config = dict(
    model='image captioner',
    dataset='photos with spoken descriptions (Open Images, Localized Narratives)',
    train_examples=101725,
    image_size=64,
    crop_scale_min=1,
    horizontal_flip=False,
    translate=0.06,
    tokenizer='char',
    vocab_size=53,
    encoder_arch='resmlp',
    encoder_norm='layernorm',
    encoder_norm_position='pre',
    encoder_activation='gelu',
    encoder_mlp_ratio=6,
    encoder_parallel_block=False,
    encoder_inner_norm=False,
    encoder_moe='top_k',
    encoder_drop_path=0.15,
    encoder_num_experts=16,
    encoder_moe_every=2,
    encoder_expert_mlp_ratio=2,
    encoder_experts_per_token=1,
    encoder_shared_expert=False,
    encoder_patch_size=[8, 8],
    encoder_conv_stem=False,
    encoder_layers=6,
    encoder_width=256,
    fusion='prefix',
    label_smoothing=0.05,
    decoder_width=128,
    decoder_layers=8,
    decoder_norm='rmsnorm',
    decoder_norm_position='pre',
    decoder_activation='swiglu',
    decoder_mlp_ratio=3,
    decoder_head_dim=64,
    decoder_fused_qkv=False,
    decoder_bias='none',
    decoder_qk_norm=False,
    decoder_parallel_block=False,
    decoder_inner_norm=False,
    decoder_drop_path=0.05,
    decoder_positions='learned',
    decoder_prefix_bidirectional=False,
    decoder_connector='mlp',
    decoder_tie_embeddings=True,
    residual_init='none',
    optimizer='adamw',
    learning_rate=0.00089,
    beta1=0.9,
    beta2=0.999,
    eps=1e-06,
    max_grad_norm=1.0,
    max_steps=22300,
    batch_size=256,
    epochs=56.1,
    lr_schedule='cosine',
    final_lr_fraction=0,
    warmup_steps=660,
    weight_decay=0.3,
)
Rows from block 2 of the image encoder of a small image captioner, named by matrix and row number. Rows with one number belong to one neuron. Each number is 50 + 12 x the weight over its row's rms, rounded and kept within 0 to 99. All counts start at 0.
After each neuron's rows are labels from the 100 images, of 14848, where the neuron reaches its highest value: "strongest on" is what is common among them. Only what is clearly more common there than usual is listed. The data: photos with spoken descriptions (Open Images, Localized Narratives).
# fc1: MLP up (encoder.blocks.2.mlp.fc1.weight, 1536x256), inputs 0-85
# fc2: MLP down (encoder.blocks.2.mlp.fc2.weight, 256x1536, transposed), outputs 0-85

fc1.534:52 42 53 60 64 51 67 47 55 35 21 68 66 34 48 34 53 61 53 43 56 56 59 41 46 46 42 55 62 43 67 47 35 43 42 56 78 43 38 55 42 50 53 35 58 46 52 57 42 57 42 32 72 53 63 46 54 37 76 62 48 27 39 30 69 52 34 54 54 35 44 36 59 27 36 73 32 41 38 44 52 52 54 57 51 66
fc2.534:48 54 48 29 43 45 42 71 38 53 60 47 59 71 39 45 62 59 39 53 43 38 26 68 55 49 47 49 34 55 25 57 54 49 48 45 28 55 67 32 55 47 40 78 52 34 57 46 49 55 55 81 35 44 49 40 49 43 20 46 61 79 41 57 47 40 65 52 60 62 66 40 50 66 77 18 47 55 32 38 50 66 38 40 43 46
strongest on: text has "sky"; text has "trees"; text has "clouds"; text has "bottom"

fc1.218:38 54 53 53 37 62 48 59 66 51 64 43 69 40 47 60 45 30 42 54 54 52 37 59 57 43 44 52 63 54 47 51 47 47 46 57 66 65 25 41 53 56 63 68 49 33 45 60 57 54 46 57 38 47 49 67 61 42 30 43 43 49 37 28 71 41 71 41 38 50 65 31 56 60 61 47 49 38 63 45 45 85 42 44 43 67
fc2.218:65 38 67 69 53 43 52 56 50 49 23 59 44 48 57 46 63 67 67 64 53 42 73 36 39 61 54 48 57 43 60 49 60 71 45 53 50 21 48 54 43 32 29 50 45 48 72 51 50 47 43 43 73 55 49 53 54 45 44 44 60 52 47 69 40 47 32 45 44 55 31 44 52 38 44 67 51 49 44 46 71 39 65 46 48 49
strongest on: text has "grass"; text has "plants"

fc1.268:51 48 52 48 51 39 36 67 58 39 49 53 51 51 45 44 43 52 45 53 58 45 54 42 69 45 53 45 63 30 56 30 55 51 46 55 76 43 48 54 29 53 63 59 37 51 48 45 24 63 26 77 38 52 52 34 51 51 54 55 56 50 46 57 51 72 47 52 41 76 54 56 58 41 41 66 44 33 67 32 43 44 53 35 46 65
fc2.268:54 51 61 60 29 49 59 55 35 64 36 49 38 68 78 52 59 36 49 55 43 56 48 69 36 48 48 44 51 74 50 53 44 56 53 45 30 44 57 55 54 21 44 43 37 39 68 58 63 40 63 42 50 64 38 70 49 52 45 53 44 49 44 53 50 47 64 53 63 50 40 60 54 67 72 30 47 45 54 59 59 51 50 49 45 51
strongest on: text has "plants"

fc1.7:46 60 44 51 65 69 25 44 38 51 54 32 56 26 53 64 50 27 58 34 41 61 30 64 71 48 34 59 36 59 50 62 61 51 51 52 36 83 43 59 44 46 33 63 45 57 52 62 51 54 62 58 37 29 65 77 49 42 35 37 49 54 51 28 51 47 36 53 65 56 62 51 57 62 31 32 45 42 36 67 66 72 35 53 42 39
fc2.7:42 30 38 57 71 55 28 34 41 56 57 47 42 58 47 60 33 42 52 66 50 49 45 28 44 74 48 53 62 36 66 17 57 47 50 57 51 41 42 56 48 48 50 25 54 55 53 65 47 58 17 37 44 38 38 47 47 58 56 52 25 34 35 58 64 66 40 43 36 46 53 45 60 46 32 50 67 51 60 59 59 53 61 35 25 60
strongest on: text has "sky"

fc1.14:47 36 55 73 71 58 41 52 64 49 35 31 55 42 55 44 62 35 68 42 52 59 46 64 45 52 57 63 56 58 55 54 59 60 46 51 49 51 17 64 37 52 57 58 46 63 53 57 29 55 57 54 64 48 64 57 48 24 37 51 62 40 46 27 61 50 73 59 63 52 57 52 48 41 27 77 63 38 47 61 38 55 39 50 50 57
fc2.14:61 58 34 43 43 44 44 29 59 40 38 56 64 73 29 57 54 42 53 29 53 40 33 58 52 37 50 45 49 62 50 45 60 45 37 43 52 72 52 58 53 43 40 49 74 39 54 47 48 35 50 50 58 43 65 57 51 42 34 42 46 49 32 39 35 55 62 21 60 55 20 38 55 41 57 49 74 63 63 56 43 68 27 67 53 48
strongest on: text has "sky"

fc1.175:45 48 55 38 76 52 44 59 61 47 39 52 56 44 52 15 55 59 51 44 76 59 46 45 44 51 30 57 48 51 27 77 57 55 44 45 51 61 46 47 64 32 69 51 38 55 39 57 46 58 56 49 51 56 46 64 52 37 22 59 84 49 28 48 67 67 61 51 47 62 61 21 63 41 70 43 45 49 51 45 57 66 44 41 55 48
fc2.175:56 41 49 67 55 44 54 64 55 56 44 61 47 46 57 88 39 38 49 65 36 53 44 55 51 60 46 40 43 47 62 38 47 58 28 64 51 37 51 78 26 49 34 59 34 39 63 37 36 45 34 40 57 56 47 37 53 55 63 51 43 53 48 40 45 53 68 48 65 43 44 54 44 52 48 50 73 33 63 64 47 54 73 49 45 62
strongest on: text has "grass"; text has "plants"

fc1.101:36 69 46 70 61 55 36 25 39 46 54 50 62 38 68 54 47 41 62 42 17 31 34 56 62 66 46 67 48 70 55 44 76 58 40 63 44 35 45 61 41 48 46 54 58 36 49 64 45 59 39 63 63 44 39 75 65 43 75 49 58 46 54 33 29 43 27 34 47 49 47 53 48 74 42 30 52 62 21 60 46 64 55 34 39 46
fc2.101:48 61 40 52 58 79 63 42 42 48 66 33 49 61 61 69 44 44 63 39 54 58 50 65 55 37 58 45 72 80 40 72 31 65 69 47 44 48 41 49 61 55 50 57 48 58 36 49 58 35 68 46 42 62 53 72 49 51 66 45 63 46 54 49 38 48 65 40 57 34 45 57 40 61 48 32 52 45 46 37 31 36 64 57 65 43
strongest on: text has "wall"

fc1.86:28 64 30 46 56 42 38 55 49 41 48 37 74 53 65 31 53 31 50 33 32 45 38 58 71 56 41 54 31 61 42 51 49 44 53 57 46 41 52 68 24 61 52 68 59 55 50 61 26 51 62 77 42 42 41 53 55 53 58 56 74 43 53 33 40 74 55 52 73 49 65 45 61 63 47 44 26 37 55 60 55 68 54 48 46 64
fc2.86:41 76 42 67 54 41 39 72 38 62 65 67 52 59 45 46 52 47 50 40 40 43 51 31 43 53 40 63 32 37 50 46 49 56 52 37 31 67 59 64 52 55 59 50 43 46 47 56 55 53 60 38 36 51 58 38 43 44 53 47 54 53 57 41 58 45 67 56 50 44 58 42 41 72 56 29 41 62 47 49 43 72 46 53 58 31
strongest on: text has "sky"; text has "buildings"

fc1.623:37 58 51 49 59 75 33 47 51 51 52 65 62 40 44 79 48 50 80 29 37 40 38 59 49 64 45 65 43 75 46 40 84 53 45 67 43 44 43 62 37 65 49 49 55 46 47 76 33 54 38 63 68 52 45 54 59 36 52 70 36 41 53 41 53 37 41 41 58 39 33 40 58 65 40 44 71 42 40 55 52 69 61 53 44 52
fc2.623:31 72 58 76 56 70 28 35 32 54 68 50 48 41 56 73 56 59 57 51 58 45 69 47 45 68 39 58 53 58 69 57 33 53 46 62 61 42 33 71 52 60 52 31 65 52 40 73 53 68 44 39 57 55 43 75 43 50 64 28 45 27 50 56 43 40 41 33 46 54 34 49 59 54 45 50 62 64 41 53 35 43 74 44 44 32
strongest on: text has "sky"

fc1.78:36 67 35 60 78 57 58 32 44 27 60 52 72 62 45 45 42 43 75 33 34 40 32 37 53 60 48 66 58 68 43 52 68 56 39 66 48 37 44 57 41 60 53 42 51 50 32 69 40 39 32 57 56 64 51 77 70 50 63 59 57 35 40 34 38 57 40 37 47 47 29 52 58 65 52 26 43 48 42 62 62 64 65 42 42 55
fc2.78:37 68 46 59 88 80 52 54 51 54 44 26 61 45 45 45 58 60 70 46 58 62 51 47 45 47 55 49 59 61 33 62 44 63 57 52 49 40 38 54 42 62 64 36 55 58 18 51 51 55 41 57 64 52 61 58 45 60 65 61 72 43 38 50 37 34 47 46 47 48 47 47 42 38 46 38 71 59 37 28 30 39 32 54 55 46
strongest on: text has "wall"

fc1.396:49 46 45 70 55 44 48 52 56 34 87 69 42 55 44 49 33 64 55 59 46 45 59 52 42 49 61 48 48 50 59 51 52 43 36 59 74 28 37 40 55 46 61 48 35 16 66 39 56 48 52 47 55 67 33 53 71 35 59 55 60 66 58 45 46 50 59 31 38 56 45 45 44 65 52 57 65 42 41 38 54 51 60 30 45 58
fc2.396:70 60 51 39 51 47 29 58 49 62 65 44 58 44 51 81 54 25 35 72 48 48 40 43 72 53 51 51 45 40 51 45 32 59 47 63 42 51 47 59 34 52 45 54 53 51 59 44 42 51 57 45 28 41 48 59 59 49 39 16 36 49 42 41 75 54 44 44 64 67 55 65 62 58 58 35 65 45 72 43 29 40 45 43 38 47
strongest on: text has "sky"; text has "water"; text has "grass"

fc1.232:46 47 51 56 51 48 37 63 55 30 50 60 45 39 41 61 25 57 65 28 45 52 60 34 53 37 41 50 55 61 61 46 48 36 44 60 59 45 55 49 22 42 48 67 52 25 46 53 46 35 57 69 38 35 56 54 55 46 60 83 50 61 67 32 49 85 32 49 51 43 45 49 57 46 35 40 42 51 53 23 61 48 59 58 53 54
fc2.232:43 57 51 40 61 55 43 57 29 42 60 60 50 29 45 56 69 56 43 35 38 51 43 48 62 57 61 55 35 29 50 63 39 44 48 45 36 47 56 57 54 49 40 53 41 44 51 55 37 60 70 41 41 64 57 38 48 52 39 41 60 52 37 53 28 40 49 69 64 55 65 54 39 65 51 43 48 72 52 74 62 54 45 49 58 31
strongest on: text has "sky"; text has "buildings"; text has "water"

fc1.31:36 48 54 67 29 63 51 55 61 40 29 55 46 30 66 62 52 29 64 42 30 42 54 60 39 62 46 56 56 70 56 42 62 49 32 58 36 53 50 78 23 61 45 52 58 44 57 58 43 72 38 63 64 50 48 26 48 58 49 68 49 47 48 30 48 46 42 54 43 43 54 57 37 52 16 55 75 42 44 35 51 59 40 62 49 53
fc2.31:54 56 49 39 28 45 37 43 52 65 58 67 64 53 55 55 42 37 40 40 60 43 44 52 70 48 34 61 45 69 53 50 21 31 54 45 72 60 48 41 74 40 42 65 50 30 62 55 58 24 60 50 40 52 47 57 53 47 38 38 38 57 51 63 62 65 77 62 71 26 79 33 51 53 48 44 29 50 61 47 41 58 51 56 43 64
strongest on: text has "sky"

fc1.243:41 60 47 82 40 48 51 52 35 31 68 52 60 46 56 68 27 68 52 51 42 52 56 65 60 47 41 56 66 47 67 46 60 44 48 58 72 36 34 51 40 46 56 43 48 32 54 61 51 41 49 43 47 81 36 77 63 52 59 54 31 36 65 46 56 69 54 43 53 47 37 56 53 67 57 45 32 39 34 48 66 45 63 44 50 57
fc2.243:52 63 56 47 45 69 56 47 61 37 71 62 42 38 59 66 58 48 53 32 74 38 65 25 53 63 58 59 64 39 50 52 37 33 55 59 52 56 55 53 59 58 40 57 60 67 55 67 72 57 44 34 43 58 57 42 59 54 43 26 50 46 56 57 49 32 35 58 36 46 53 61 57 50 41 65 72 72 54 35 36 28 44 47 48 28
strongest on: text has "wall"

fc1.581:49 67 44 49 36 54 55 46 58 42 34 53 56 34 56 34 49 47 49 46 44 47 55 45 45 47 49 52 66 53 43 45 59 50 52 59 73 51 58 67 37 53 59 51 62 42 38 61 33 67 47 56 64 53 54 25 56 44 76 59 62 31 51 28 49 56 29 28 34 38 30 51 56 53 32 60 49 40 53 48 45 53 52 61 58 51
fc2.581:47 57 49 46 24 28 63 56 52 57 21 68 45 74 52 33 62 75 41 55 35 50 60 42 42 40 43 39 32 56 47 60 50 37 38 35 52 55 83 41 52 54 52 48 64 26 42 63 61 54 61 82 65 70 50 27 41 53 34 64 61 52 55 70 54 37 57 62 53 53 45 28 43 46 72 49 44 63 47 42 35 37 51 57 68 31
strongest on: text has "sky"

fc1.489:47 65 55 58 55 45 22 24 52 45 48 72 59 27 61 32 37 44 77 38 50 50 61 74 60 46 58 51 63 61 51 59 52 56 52 56 64 38 26 62 40 50 36 71 49 37 33 50 52 48 50 55 72 41 50 52 60 37 80 68 66 44 48 50 56 56 38 44 50 32 35 49 62 51 31 60 65 54 40 52 40 65 40 59 54 53
fc2.489:59 68 61 63 53 30 44 36 57 51 55 47 20 58 57 47 49 47 58 50 40 47 72 38 47 38 68 52 55 73 59 47 76 66 36 46 37 50 58 63 59 56 41 64 71 54 33 64 46 51 57 66 63 39 61 61 42 44 60 48 68 56 55 36 30 52 38 39 32 68 43 47 36 40 46 44 48 54 43 36 44 45 64 42 71 33
strongest on: text has "sky"

fc1.683:36 51 65 67 43 68 42 39 34 38 57 46 62 53 67 68 46 48 59 38 48 32 39 83 68 52 36 59 69 52 72 40 51 44 36 60 67 42 17 60 44 28 46 60 51 42 52 57 47 50 53 44 33 68 62 64 60 52 45 36 30 42 43 51 55 57 62 58 53 43 53 54 50 60 40 55 35 70 46 59 62 58 57 41 44 48
fc2.683:45 36 38 43 37 41 64 62 68 39 55 45 45 50 42 29 44 48 57 52 52 68 61 65 36 45 69 47 50 57 36 58 46 46 57 49 44 64 45 18 68 69 69 37 47 53 40 44 61 40 64 58 65 53 28 29 61 41 35 65 57 68 65 56 66 27 51 55 34 46 68 45 40 63 43 68 59 39 58 38 58 49 21 55 52 56
strongest on: text has "wall"

fc1.480:66 66 38 63 37 47 19 62 66 55 76 47 35 28 50 64 61 60 37 36 34 46 64 59 40 38 46 27 46 50 60 46 34 45 50 64 26 56 63 63 44 48 60 47 70 45 44 35 30 55 30 76 65 40 47 66 35 40 43 66 26 61 72 58 63 44 53 39 52 28 47 40 44 50 35 57 43 36 69 38 55 39 47 46 67 47
fc2.480:50 39 53 28 62 63 70 54 60 48 57 34 54 68 50 48 44 70 37 57 55 33 39 49 41 28 35 71 45 59 50 43 43 67 47 49 76 36 62 35 60 46 30 28 40 81 47 54 40 52 51 54 72 67 54 45 32 57 49 32 65 46 45 46 22 66 41 57 62 72 31 51 66 55 66 47 46 37 56 55 58 64 56 52 43 41
strongest on: text has "grass"