config = dict(
    model='image captioner',
    dataset='photos with spoken descriptions (Open Images, Localized Narratives)',
    train_examples=101725,
    image_size=64,
    crop_scale_min=1,
    horizontal_flip=False,
    translate=0.06,
    tokenizer='char',
    vocab_size=53,
    encoder_arch='resmlp',
    encoder_norm='layernorm',
    encoder_norm_position='pre',
    encoder_activation='gelu',
    encoder_mlp_ratio=6,
    encoder_parallel_block=False,
    encoder_inner_norm=False,
    encoder_moe='top_k',
    encoder_drop_path=0.15,
    encoder_num_experts=16,
    encoder_moe_every=2,
    encoder_expert_mlp_ratio=2,
    encoder_experts_per_token=1,
    encoder_shared_expert=False,
    encoder_patch_size=[8, 8],
    encoder_conv_stem=False,
    encoder_layers=6,
    encoder_width=256,
    fusion='prefix',
    label_smoothing=0.05,
    decoder_width=128,
    decoder_layers=8,
    decoder_norm='rmsnorm',
    decoder_norm_position='pre',
    decoder_activation='swiglu',
    decoder_mlp_ratio=3,
    decoder_head_dim=64,
    decoder_fused_qkv=False,
    decoder_bias='none',
    decoder_qk_norm=False,
    decoder_parallel_block=False,
    decoder_inner_norm=False,
    decoder_drop_path=0.05,
    decoder_positions='learned',
    decoder_prefix_bidirectional=False,
    decoder_connector='mlp',
    decoder_tie_embeddings=True,
    residual_init='none',
    optimizer='adamw',
    lr=0.00089,
    beta1=0.9,
    beta2=0.999,
    eps=1e-06,
    grad_clip=1.0,
    steps=22300,
    batch_size=256,
    epochs=56.1,
    lr_schedule='cosine',
    final_lr_fraction=0,
    warmup_steps=660,
    weight_decay=0.3,
)
Rows from block 2 of the image encoder, named by matrix and row number. Rows with one number belong to one neuron. Each number is 128 + 24 x the weight over its row's rms, rounded and kept within 0 to 255. All counts start at 0. After the name is the row's rms in percent of the matrix's.
# fc1: MLP up (encoder.blocks.2.mlp.fc1.weight, 1536x256), inputs 0-85
# fc2: MLP down (encoder.blocks.2.mlp.fc2.weight, 256x1536, transposed), outputs 0-85
fc1.494 159 [104 163  88 141 192 135 100 122 117 119 138 111 152 116 152 100 141 106 191  84 125 146  81 161 142 123 152 136 125 159  81 148 142 133 136 125 114 128  96 141 126 104 149 176 124 157 106 140 131 112 133 177 136 145 131 162 133 119 135 151 164  95 119 114 134 154 126 130 127 109  96 129 137 159 129 118 161 107 101 163  96 143 106 126 133 120]
fc1.495 014 [104 124 153 141 121 138 156 170 171 133 146 154 112  97  96 137 174 140 147  97  99 141  95 126  72  99 182  87 112 142 151 108 108 119 130 135 163 160 123 161 124 162 155 168 160 115 117 115 121 132 118 119 135 121 109 150 100 161 110 158 127  73  98 139 122 119 115 145 144 113 132 108 115 146 130 179 138 161 116  86 182 154 118 109 111 152]
fc1.496 131 [128 130 178 104 159 163 134 163 146 100 144 122 107 129 125 106 117 125 157 141  99  73 142 119 148 151 103 172 141 127  97 117 150 124 116 171 101 123 143 147  82 112 146 160 147 125 151 145  74 143 122 197 141 106  96 128 154 104 128 143 172 156 116 120 126 148 104 115 125 162 113  97 153 132 121  86 139 147 115 109 151 127 151  91 108 123]
fc1.497 015 [144 139  79 116 110 173 151 149 153 129 143 118 132 121 100 148 121 123 156 140 152  91 111 143 158 145 121 170 113  90 100 150 112 109  92 103 130 111 116 110 125 173  93 101 112 163 127 127 143 124 124 134 100 135 106  94 172  92 121 145 135 108 142 143  80 147 152 130 122 116  76  75 126 115 154  89 181 142 125  82 148 122 135 149 114 139]
fc1.498 016 [131 114 118 138 102 143 138 125 101  99 117 127 159 140 127 121 138 123 135  95 111 134 101 118 154 133 165 150 154 121  93  97 145 117 122 112 106 194  76 173 135 142 138 134  98 165  99  80 108  97 130 129 109 103 165 118 161 173 162 168 163 108 138 170 132  83 186 102 121 101 127 115 146 106 159 136 138 107  97  94 126 163 125 101 144 154]
fc1.499 144 [119 147  97 147 145 128  96  99 112 132 139 127 197 127 141 150 124 110 149 102 151 133 103 164 167 115 123 122 121 175 148 137 114 112 126 132 168 122  88 119 129 101 142 146 105 110 117 146 129 101 158 139 130 176 137 180 148  97 126 113 135  80 131 140 165 142 156 119 174 101 132 113 156 154 150 159 102 103 140 142 114 160 148 125 124 142]
fc1.500 013 [126 118 124 141 139  97 134 116 161 125 134 110 116 137  85 110 144 132 162 145 116 118 148 157 127 101  98 136 106 125 101 159 111 105 129 100 114 123 132 122 155 148 143 118 163 110 124 172 134 138  91 134  88 132 109 118 114 127 114 140  99 118 126 147  90 109 141  84 180 150 139 134 145 165 110 124 134 103 119 144  82 104 140 125  97 128]
fc1.501 166 [ 97 139 134 177 117 112 164 149 175  98 154 134 146 136 110 116 105 125 139 103 166 143 133 119 114  99 125 140 138 158 124 148 143 142 132 161 156 126  87 102 152 143 160 122 158  82 107 146 144 109 143 114 139 172 116 148 175 101  98 120 133 127 167 134 132 114  89 132 104 110 134 122 119 153 114 144 124 121 128 131  91 124 102 119 124 158]
fc1.502 014 [137 132 163 141 133 130 172  97 131 113 131 119 135 117 129  70 126 169 144  94  86  91 146 147 140 141 128 147  84 154 116 133 120  58 148 137 103 155 125 153  92 164 105 160 138 150 173 105 197  94 114  92 153 138 106 121 146 148 136 165 116  92  93 112 166 113 152 102 141 106 118 147 135 149 143 146 124 147 140 113 167 172 133 116 123 119]
fc1.503 015 [126 100 137  88 114 110  89 122 111 133 150 112  75  76 107 135 127 120 116 151 175 164 104 127 149  89 149 144 142  82 136 146 128 171 187 128 123  87  95  95 131 168 153 122 121 111 135 149 114 115 131 170 135 121 105 143  95 110 125 110  97 110 113 105 128 107 163 160 173 131 183  77  88 144 122 134 105 107 145 129 147 158 107 134 115 119]
fc1.504 158 [118 175  98 106 124 164 132 154 159 108 141  95 137  85 114 101 113 103 136 138 130 143 134 114 129 146 153 130 165  95 111 111 116 106 146 165 121 101  98 159 125 162 174 161 152 141 106 147 123 129  63 183 113 105 145 116 147 157 119 156 123 110  76 150 155 153  98 151 108 131 135 108 125 139 113 117 100 103 113 114  98 110 146 127 116 159]
fc1.505 015 [115 128 123 157 124  90  92 110 133 109 113 130 153 111 129 138 140  97 139  94 163  95 134 126  79 119 134 119 127 199 106 133 148 116 153 154 121 119 140 140 118 117 157 150 139  91 139 122 165 144 144 114 126 156 159 181 129 119 125 177  76  74 142 138 117 163  98 117 109 143  84 148  99 130 183 180  88 117 147 138 114 109  95 174 116 145]
fc1.506 015 [ 85 138 129 138 131 148  79 157  99 120 157 120  99 130 104 170  89 143 130 128 165 144 138 117 123  95 152  79 148 118 148 119 125 146 180 109 145 150  96 143  92 190 148 123 154 110 113 104 149 173  91 126 111 121 111 140 139 173 114 145  97 103 128 128 152 118 152 161 154 131 123 106 130  96  90 141 114 132 160 127 124 130 137 118 101 156]
fc1.507 013 [149 131 141 114 134  72 133 101 126 115 104 138 114 142 194 144 117 149 144  93 104 116 153 141 124 110 164  81 117 157 134 127 123  93  84 145  91 153 162 168 105 129 125 123 141 156 102 130 136  99 107 145  92 132 136 132  94 117 143 146 136 133 157  75 146  79 107  85 155 118 134 133 133 145 130 146 103 124  84 162 149 125 102 151 139 148]
fc1.508 013 [ 85 167 135 105 103 122 146 113 127 137 161 135 146 115 123 127 118  96 120 101 125 111 127 169 143 108 100 115 137  92  57 168  90 110 118 114 156 115 136 142 116 175 100 119 167 114  93 135 138 132 116  91 126 148  91 118 151 110  91  98 138 114 158 140  97  99 106 135 106 138  85  86 134 154 157  87 111 100 139  89 128 110 109 128 101 151]
fc1.509 014 [156 142 132 115  93 170 152 135 170 118  96 123 172 140 130 130 121 128 139 160 129 131  98 147 135 118 122 149  90 145 100 127 118 135 135 131 127 107 138 182 106 123 143 126  88 122 110 130  86 128 131  80 115 172 121  98 179 103 121 105 138  94 154 115 103 120  91 122 144 167  61  96 139 163 124 105 122 141 103 143 129 115 162 142 107 149]
fc1.510 174 [ 92 136 137 118 147 136 138  89 128 121 128 136 173 174 112 109 124 133 142 108 168  91 112 148 123 166 105 180 140 134 106 114 162 142 111 172 156 134  89 137 177 152 146 121 164 132 101 171 105 129  89 135 169 138 108  96 174 106 136 120  94 104 105 164 139 103 114 110 103 115 140 108 109 142 116 170 129 135 103 121  98 128  93  93 101 136]
fc2.494 169 [101 144  86  87 124 174 123 181 132 103 141 146 119  90 153 107 114 151 159 138 151 153 127 127 125 134 142 110 115 117 104 156 131 126 151 137 136  89 124 104 124 114 159 107  88 105 112 109 113 152 129 137 118 138 144 129 116 132  99 152 158 149  66 103 156 131  95 138 122 150  95 132 173 142 158 102 171 126 147  93 158 154 144 136 129 125]
fc2.495 013 [100 135 164  87 178 112 116 167 117 124  98 140 125 162 126 125 134 162 128 172 175 142 102 151 173 112 135 106 117 172  95 151 124  88 113 133 103  87 176 102 117 142 119 111 133 127 150  87  90 151 122 125 160 166 126 118  81 119 128  92 111 172 134  96 121 146 138 107 184 139 159 113 139 137 148 171 155 129 105  98 124 113 141 148 126 116]
fc2.496 134 [168 128 139 110 128 136 200 180 138 126 116 136 172 102 129 130 137 110 111 162 104 126 125 117 116 116 124 142 139  79 147 140 119 104 106 124 120  77 127 143 150 103 160  85 113 107 154 163 126 110 125  91 127 145 150 131 143 114  95 100 111 100 127 150 161 131 142 124 147 186 163  99 164 123 178 113 102 121  93 134 151 153 115 132 125 143]
fc2.497 015 [116 115 168 154 140  90 121  82  95 110 135 133 136  91 148 153 100 132 116 126 143 160 128  90 139 141 113 112 132 112 136 136 132 147 165 111 129 121 150 163 135  99 142 156 158 111 129 145 143 146 149 144 148 144 148 167 131 141 130 106 117 114 160 116 148 139 133 121 127 154 195 178  94 140 143 124 129 125 146 122 118 111 105 128 138 113]
fc2.498 015 [150 105 116 132 107 127 111 129 111 174 143 140  70 114  98 167 160 143 113 143 149 140 172 139 107 145 107 135 166 111 133 110 104 129 123  86 105  94 160 117 176 126 155 115 126 126 156 154 129  85 135 151 108 121 102 150  78 123 134 156 102 112 177 124 129 158  98 101 117 163 110 156 134 169 114 111 109 156 122 169 108 131 140 148 113 130]
fc2.499 123 [ 84  75 148 154 132 119  92 173 129 139 127 172  96 115 154 140 147 137 103 117 113 117 143  82 109 168  89 133 123 135 146  98 139 100 108 168 129 140 140 158 109 102 123 110 124 127 153 170 161 144 121 126 128 133 120 124 156 123 145 116 127  90 120 123 141 164 151 109 124 139 137 103 155 132 125 112 115 105 124  95 187 147 133 102  93 122]
fc2.500 014 [127 106 141 108 108 116 139 139 102 116 103 128 166 126 127 121 107 110 120 127 113 153 104 102  96 108 118 116 122 106 104 102 115  66  89 138 130 135 106  96  93  99 138 163 182 168 143 138 133 139 122 103 134 108 137 149 115 151 142 104 159 140 169 163 118 115 128 151 104 119 119 149  82 127 160 113 129 116  96 164  81 113 110  89 131 110]
fc2.501 155 [ 71 120 126 106 172 118 125 115 163  88 131 123 127 145  62 132 120 122 136 106 121  94 118  95 128 126 131 145 113 165  89 129 183 155 111 125  61 181 149  99 125 154 130 136 108 172  91 115 162 115 100 172 126 105 137 100 146 117 121 137 155 153 121 137 110 142 115  96 128 149 145 129 115 134 139  96 129 122 142 126 165 153 109 106 125  99]
fc2.502 014 [167  84  87  59 125 136 101 127 148 119 136 130  99 138  88 126 157 132 140 140 145 149 147 137  86 151 110 118 123 135 159 135 102 126 135 127 112 129 116 121 147 119  65 109  92 143 100 135 120 108  99 168 127 169 115 138 112 151 106 146 107 145 110 126 120 143 156 160 145 112 110 125 170 129  78 126 108 117  71 138 104  94 116 140  85  75]
fc2.503 015 [ 75 158 121 146 127 158 137 150 104  80 130 162 169 158 131 134 134 135 107 139 130 137 146 108 143 111  96 130 116 118 112 118 137 142  76 117 166 107 162 163 124 114 149 134 158 138 118 110 149 111 154 140 107 150 130  63 157 132 141  91 175 152 138 157 160 156 154  91 118 132 142 128 149 125 119 137 162 119  93  92 141 152 160 105 173 143]
fc2.504 173 [116 114 103 122 151 148 148 141 146  76 145 123 140 149 116 115 126 127 165 107 121 172 111 110 135 115 168 129 106 161  82 163 105  89 143 121 115 119 134  96 143 135 137 137 109 135 123 106 122  70 139 156 166 137 125 166 148  93 116 160 150 130  99  95 125 115 137  84 166 110 111 144 162 155 176 121 164  90 148 193 138 125 114 140 134 139]
fc2.505 015 [125 117 105 159 147 134 165  92 109 126 127 115 109 123  86  68 134 103 162 150 110  98 105 151 179 117 137 149 112 130 112 104 103 121 138 109 124 137 153 149 145 111 118 105 103 147 104 135 115 141 135 102 143 129 107 137 136 152 128 104 135 143 123 116 137 118 151 156 132 103 126 134 134 107 115 122 128 125 150 131 132 100 134 114 127 127]
fc2.506 015 [119 177 113 126 117 113 113 106 111  86 119 125 116 166 137 126 101 153 121 148  99 100 113 105 150  90 117 107 142 143 100 147 132  68 140 138 122 107 168 143 147 114 166 111  99 142 142 110 122 113 137 137 135 165 119 107 120 134 151 105 134 132 131 133  92 141 151  74 137 155  94 137 119 144 167 109 127 134 121 144 147 109 152 103 156 156]
fc2.507 015 [127 116 151  82 110 187 119 141 173 125 137  77 111 104  71 121 173  84 141 109 141 100 133 173  98  88 125 193 110 135 118 102 126 124 130 138 116 136 107  89 138  95 108 102  79 178 121 136 128 135 108 130 143 138 125 118 123 113 128 156  96 128  96 131 101 147 158 168 149 107 138 126 150 118 107 128 120 132 114 129 113 138 157 148 127 122]
fc2.508 014 [169 110 117 145 134 136 170 122  99 159 137 156  90  95 123 102 147 139 123 122 124 114 153 150 105 159 101 139  96  88 141 108 127 130 130 147 137 160 119 162 151 124 133 165 117 171 142 119 173  91 156 141 140 154 162 129 112 136 129 131 128 120 142 123 158 145 101  91 151 113 115 179 127 108 137 101 149 116  96 123 113  92 152 119 132 126]
fc2.509 013 [127 139 138 112 163  84  74  65 115 111 100 130 135 119  93 125 132 116 164 120 165 135 135 109 125 154 117 141 152 115 125 130 134  88 122  97 130 160 107 127 130 112 136 163 159 134  96 166 184 118 137 117 143 152 124 164 119 107 126 122 120 130 147 128 100 118 116 194  65 125 162 128 121 137  86  98 113 141 165 137 146 102 105 158 103 113]
fc2.510 169 [122 135 124  92 138 107 164 151 170 132 125 155 165 165  72 142 157 120  83 139  79 118 123 120 149 111 122 126 117 119 115 108 136 105 106 135 125 152 138 131 103 161 112 133 157 131  99 126 132  97  99 145 121 158 142  52 136 140 137 133 117 118 178 166 136 121 138 127 129 120 114  88 113 125 123 141  93 131 133 145 113 119 111 135 151 116]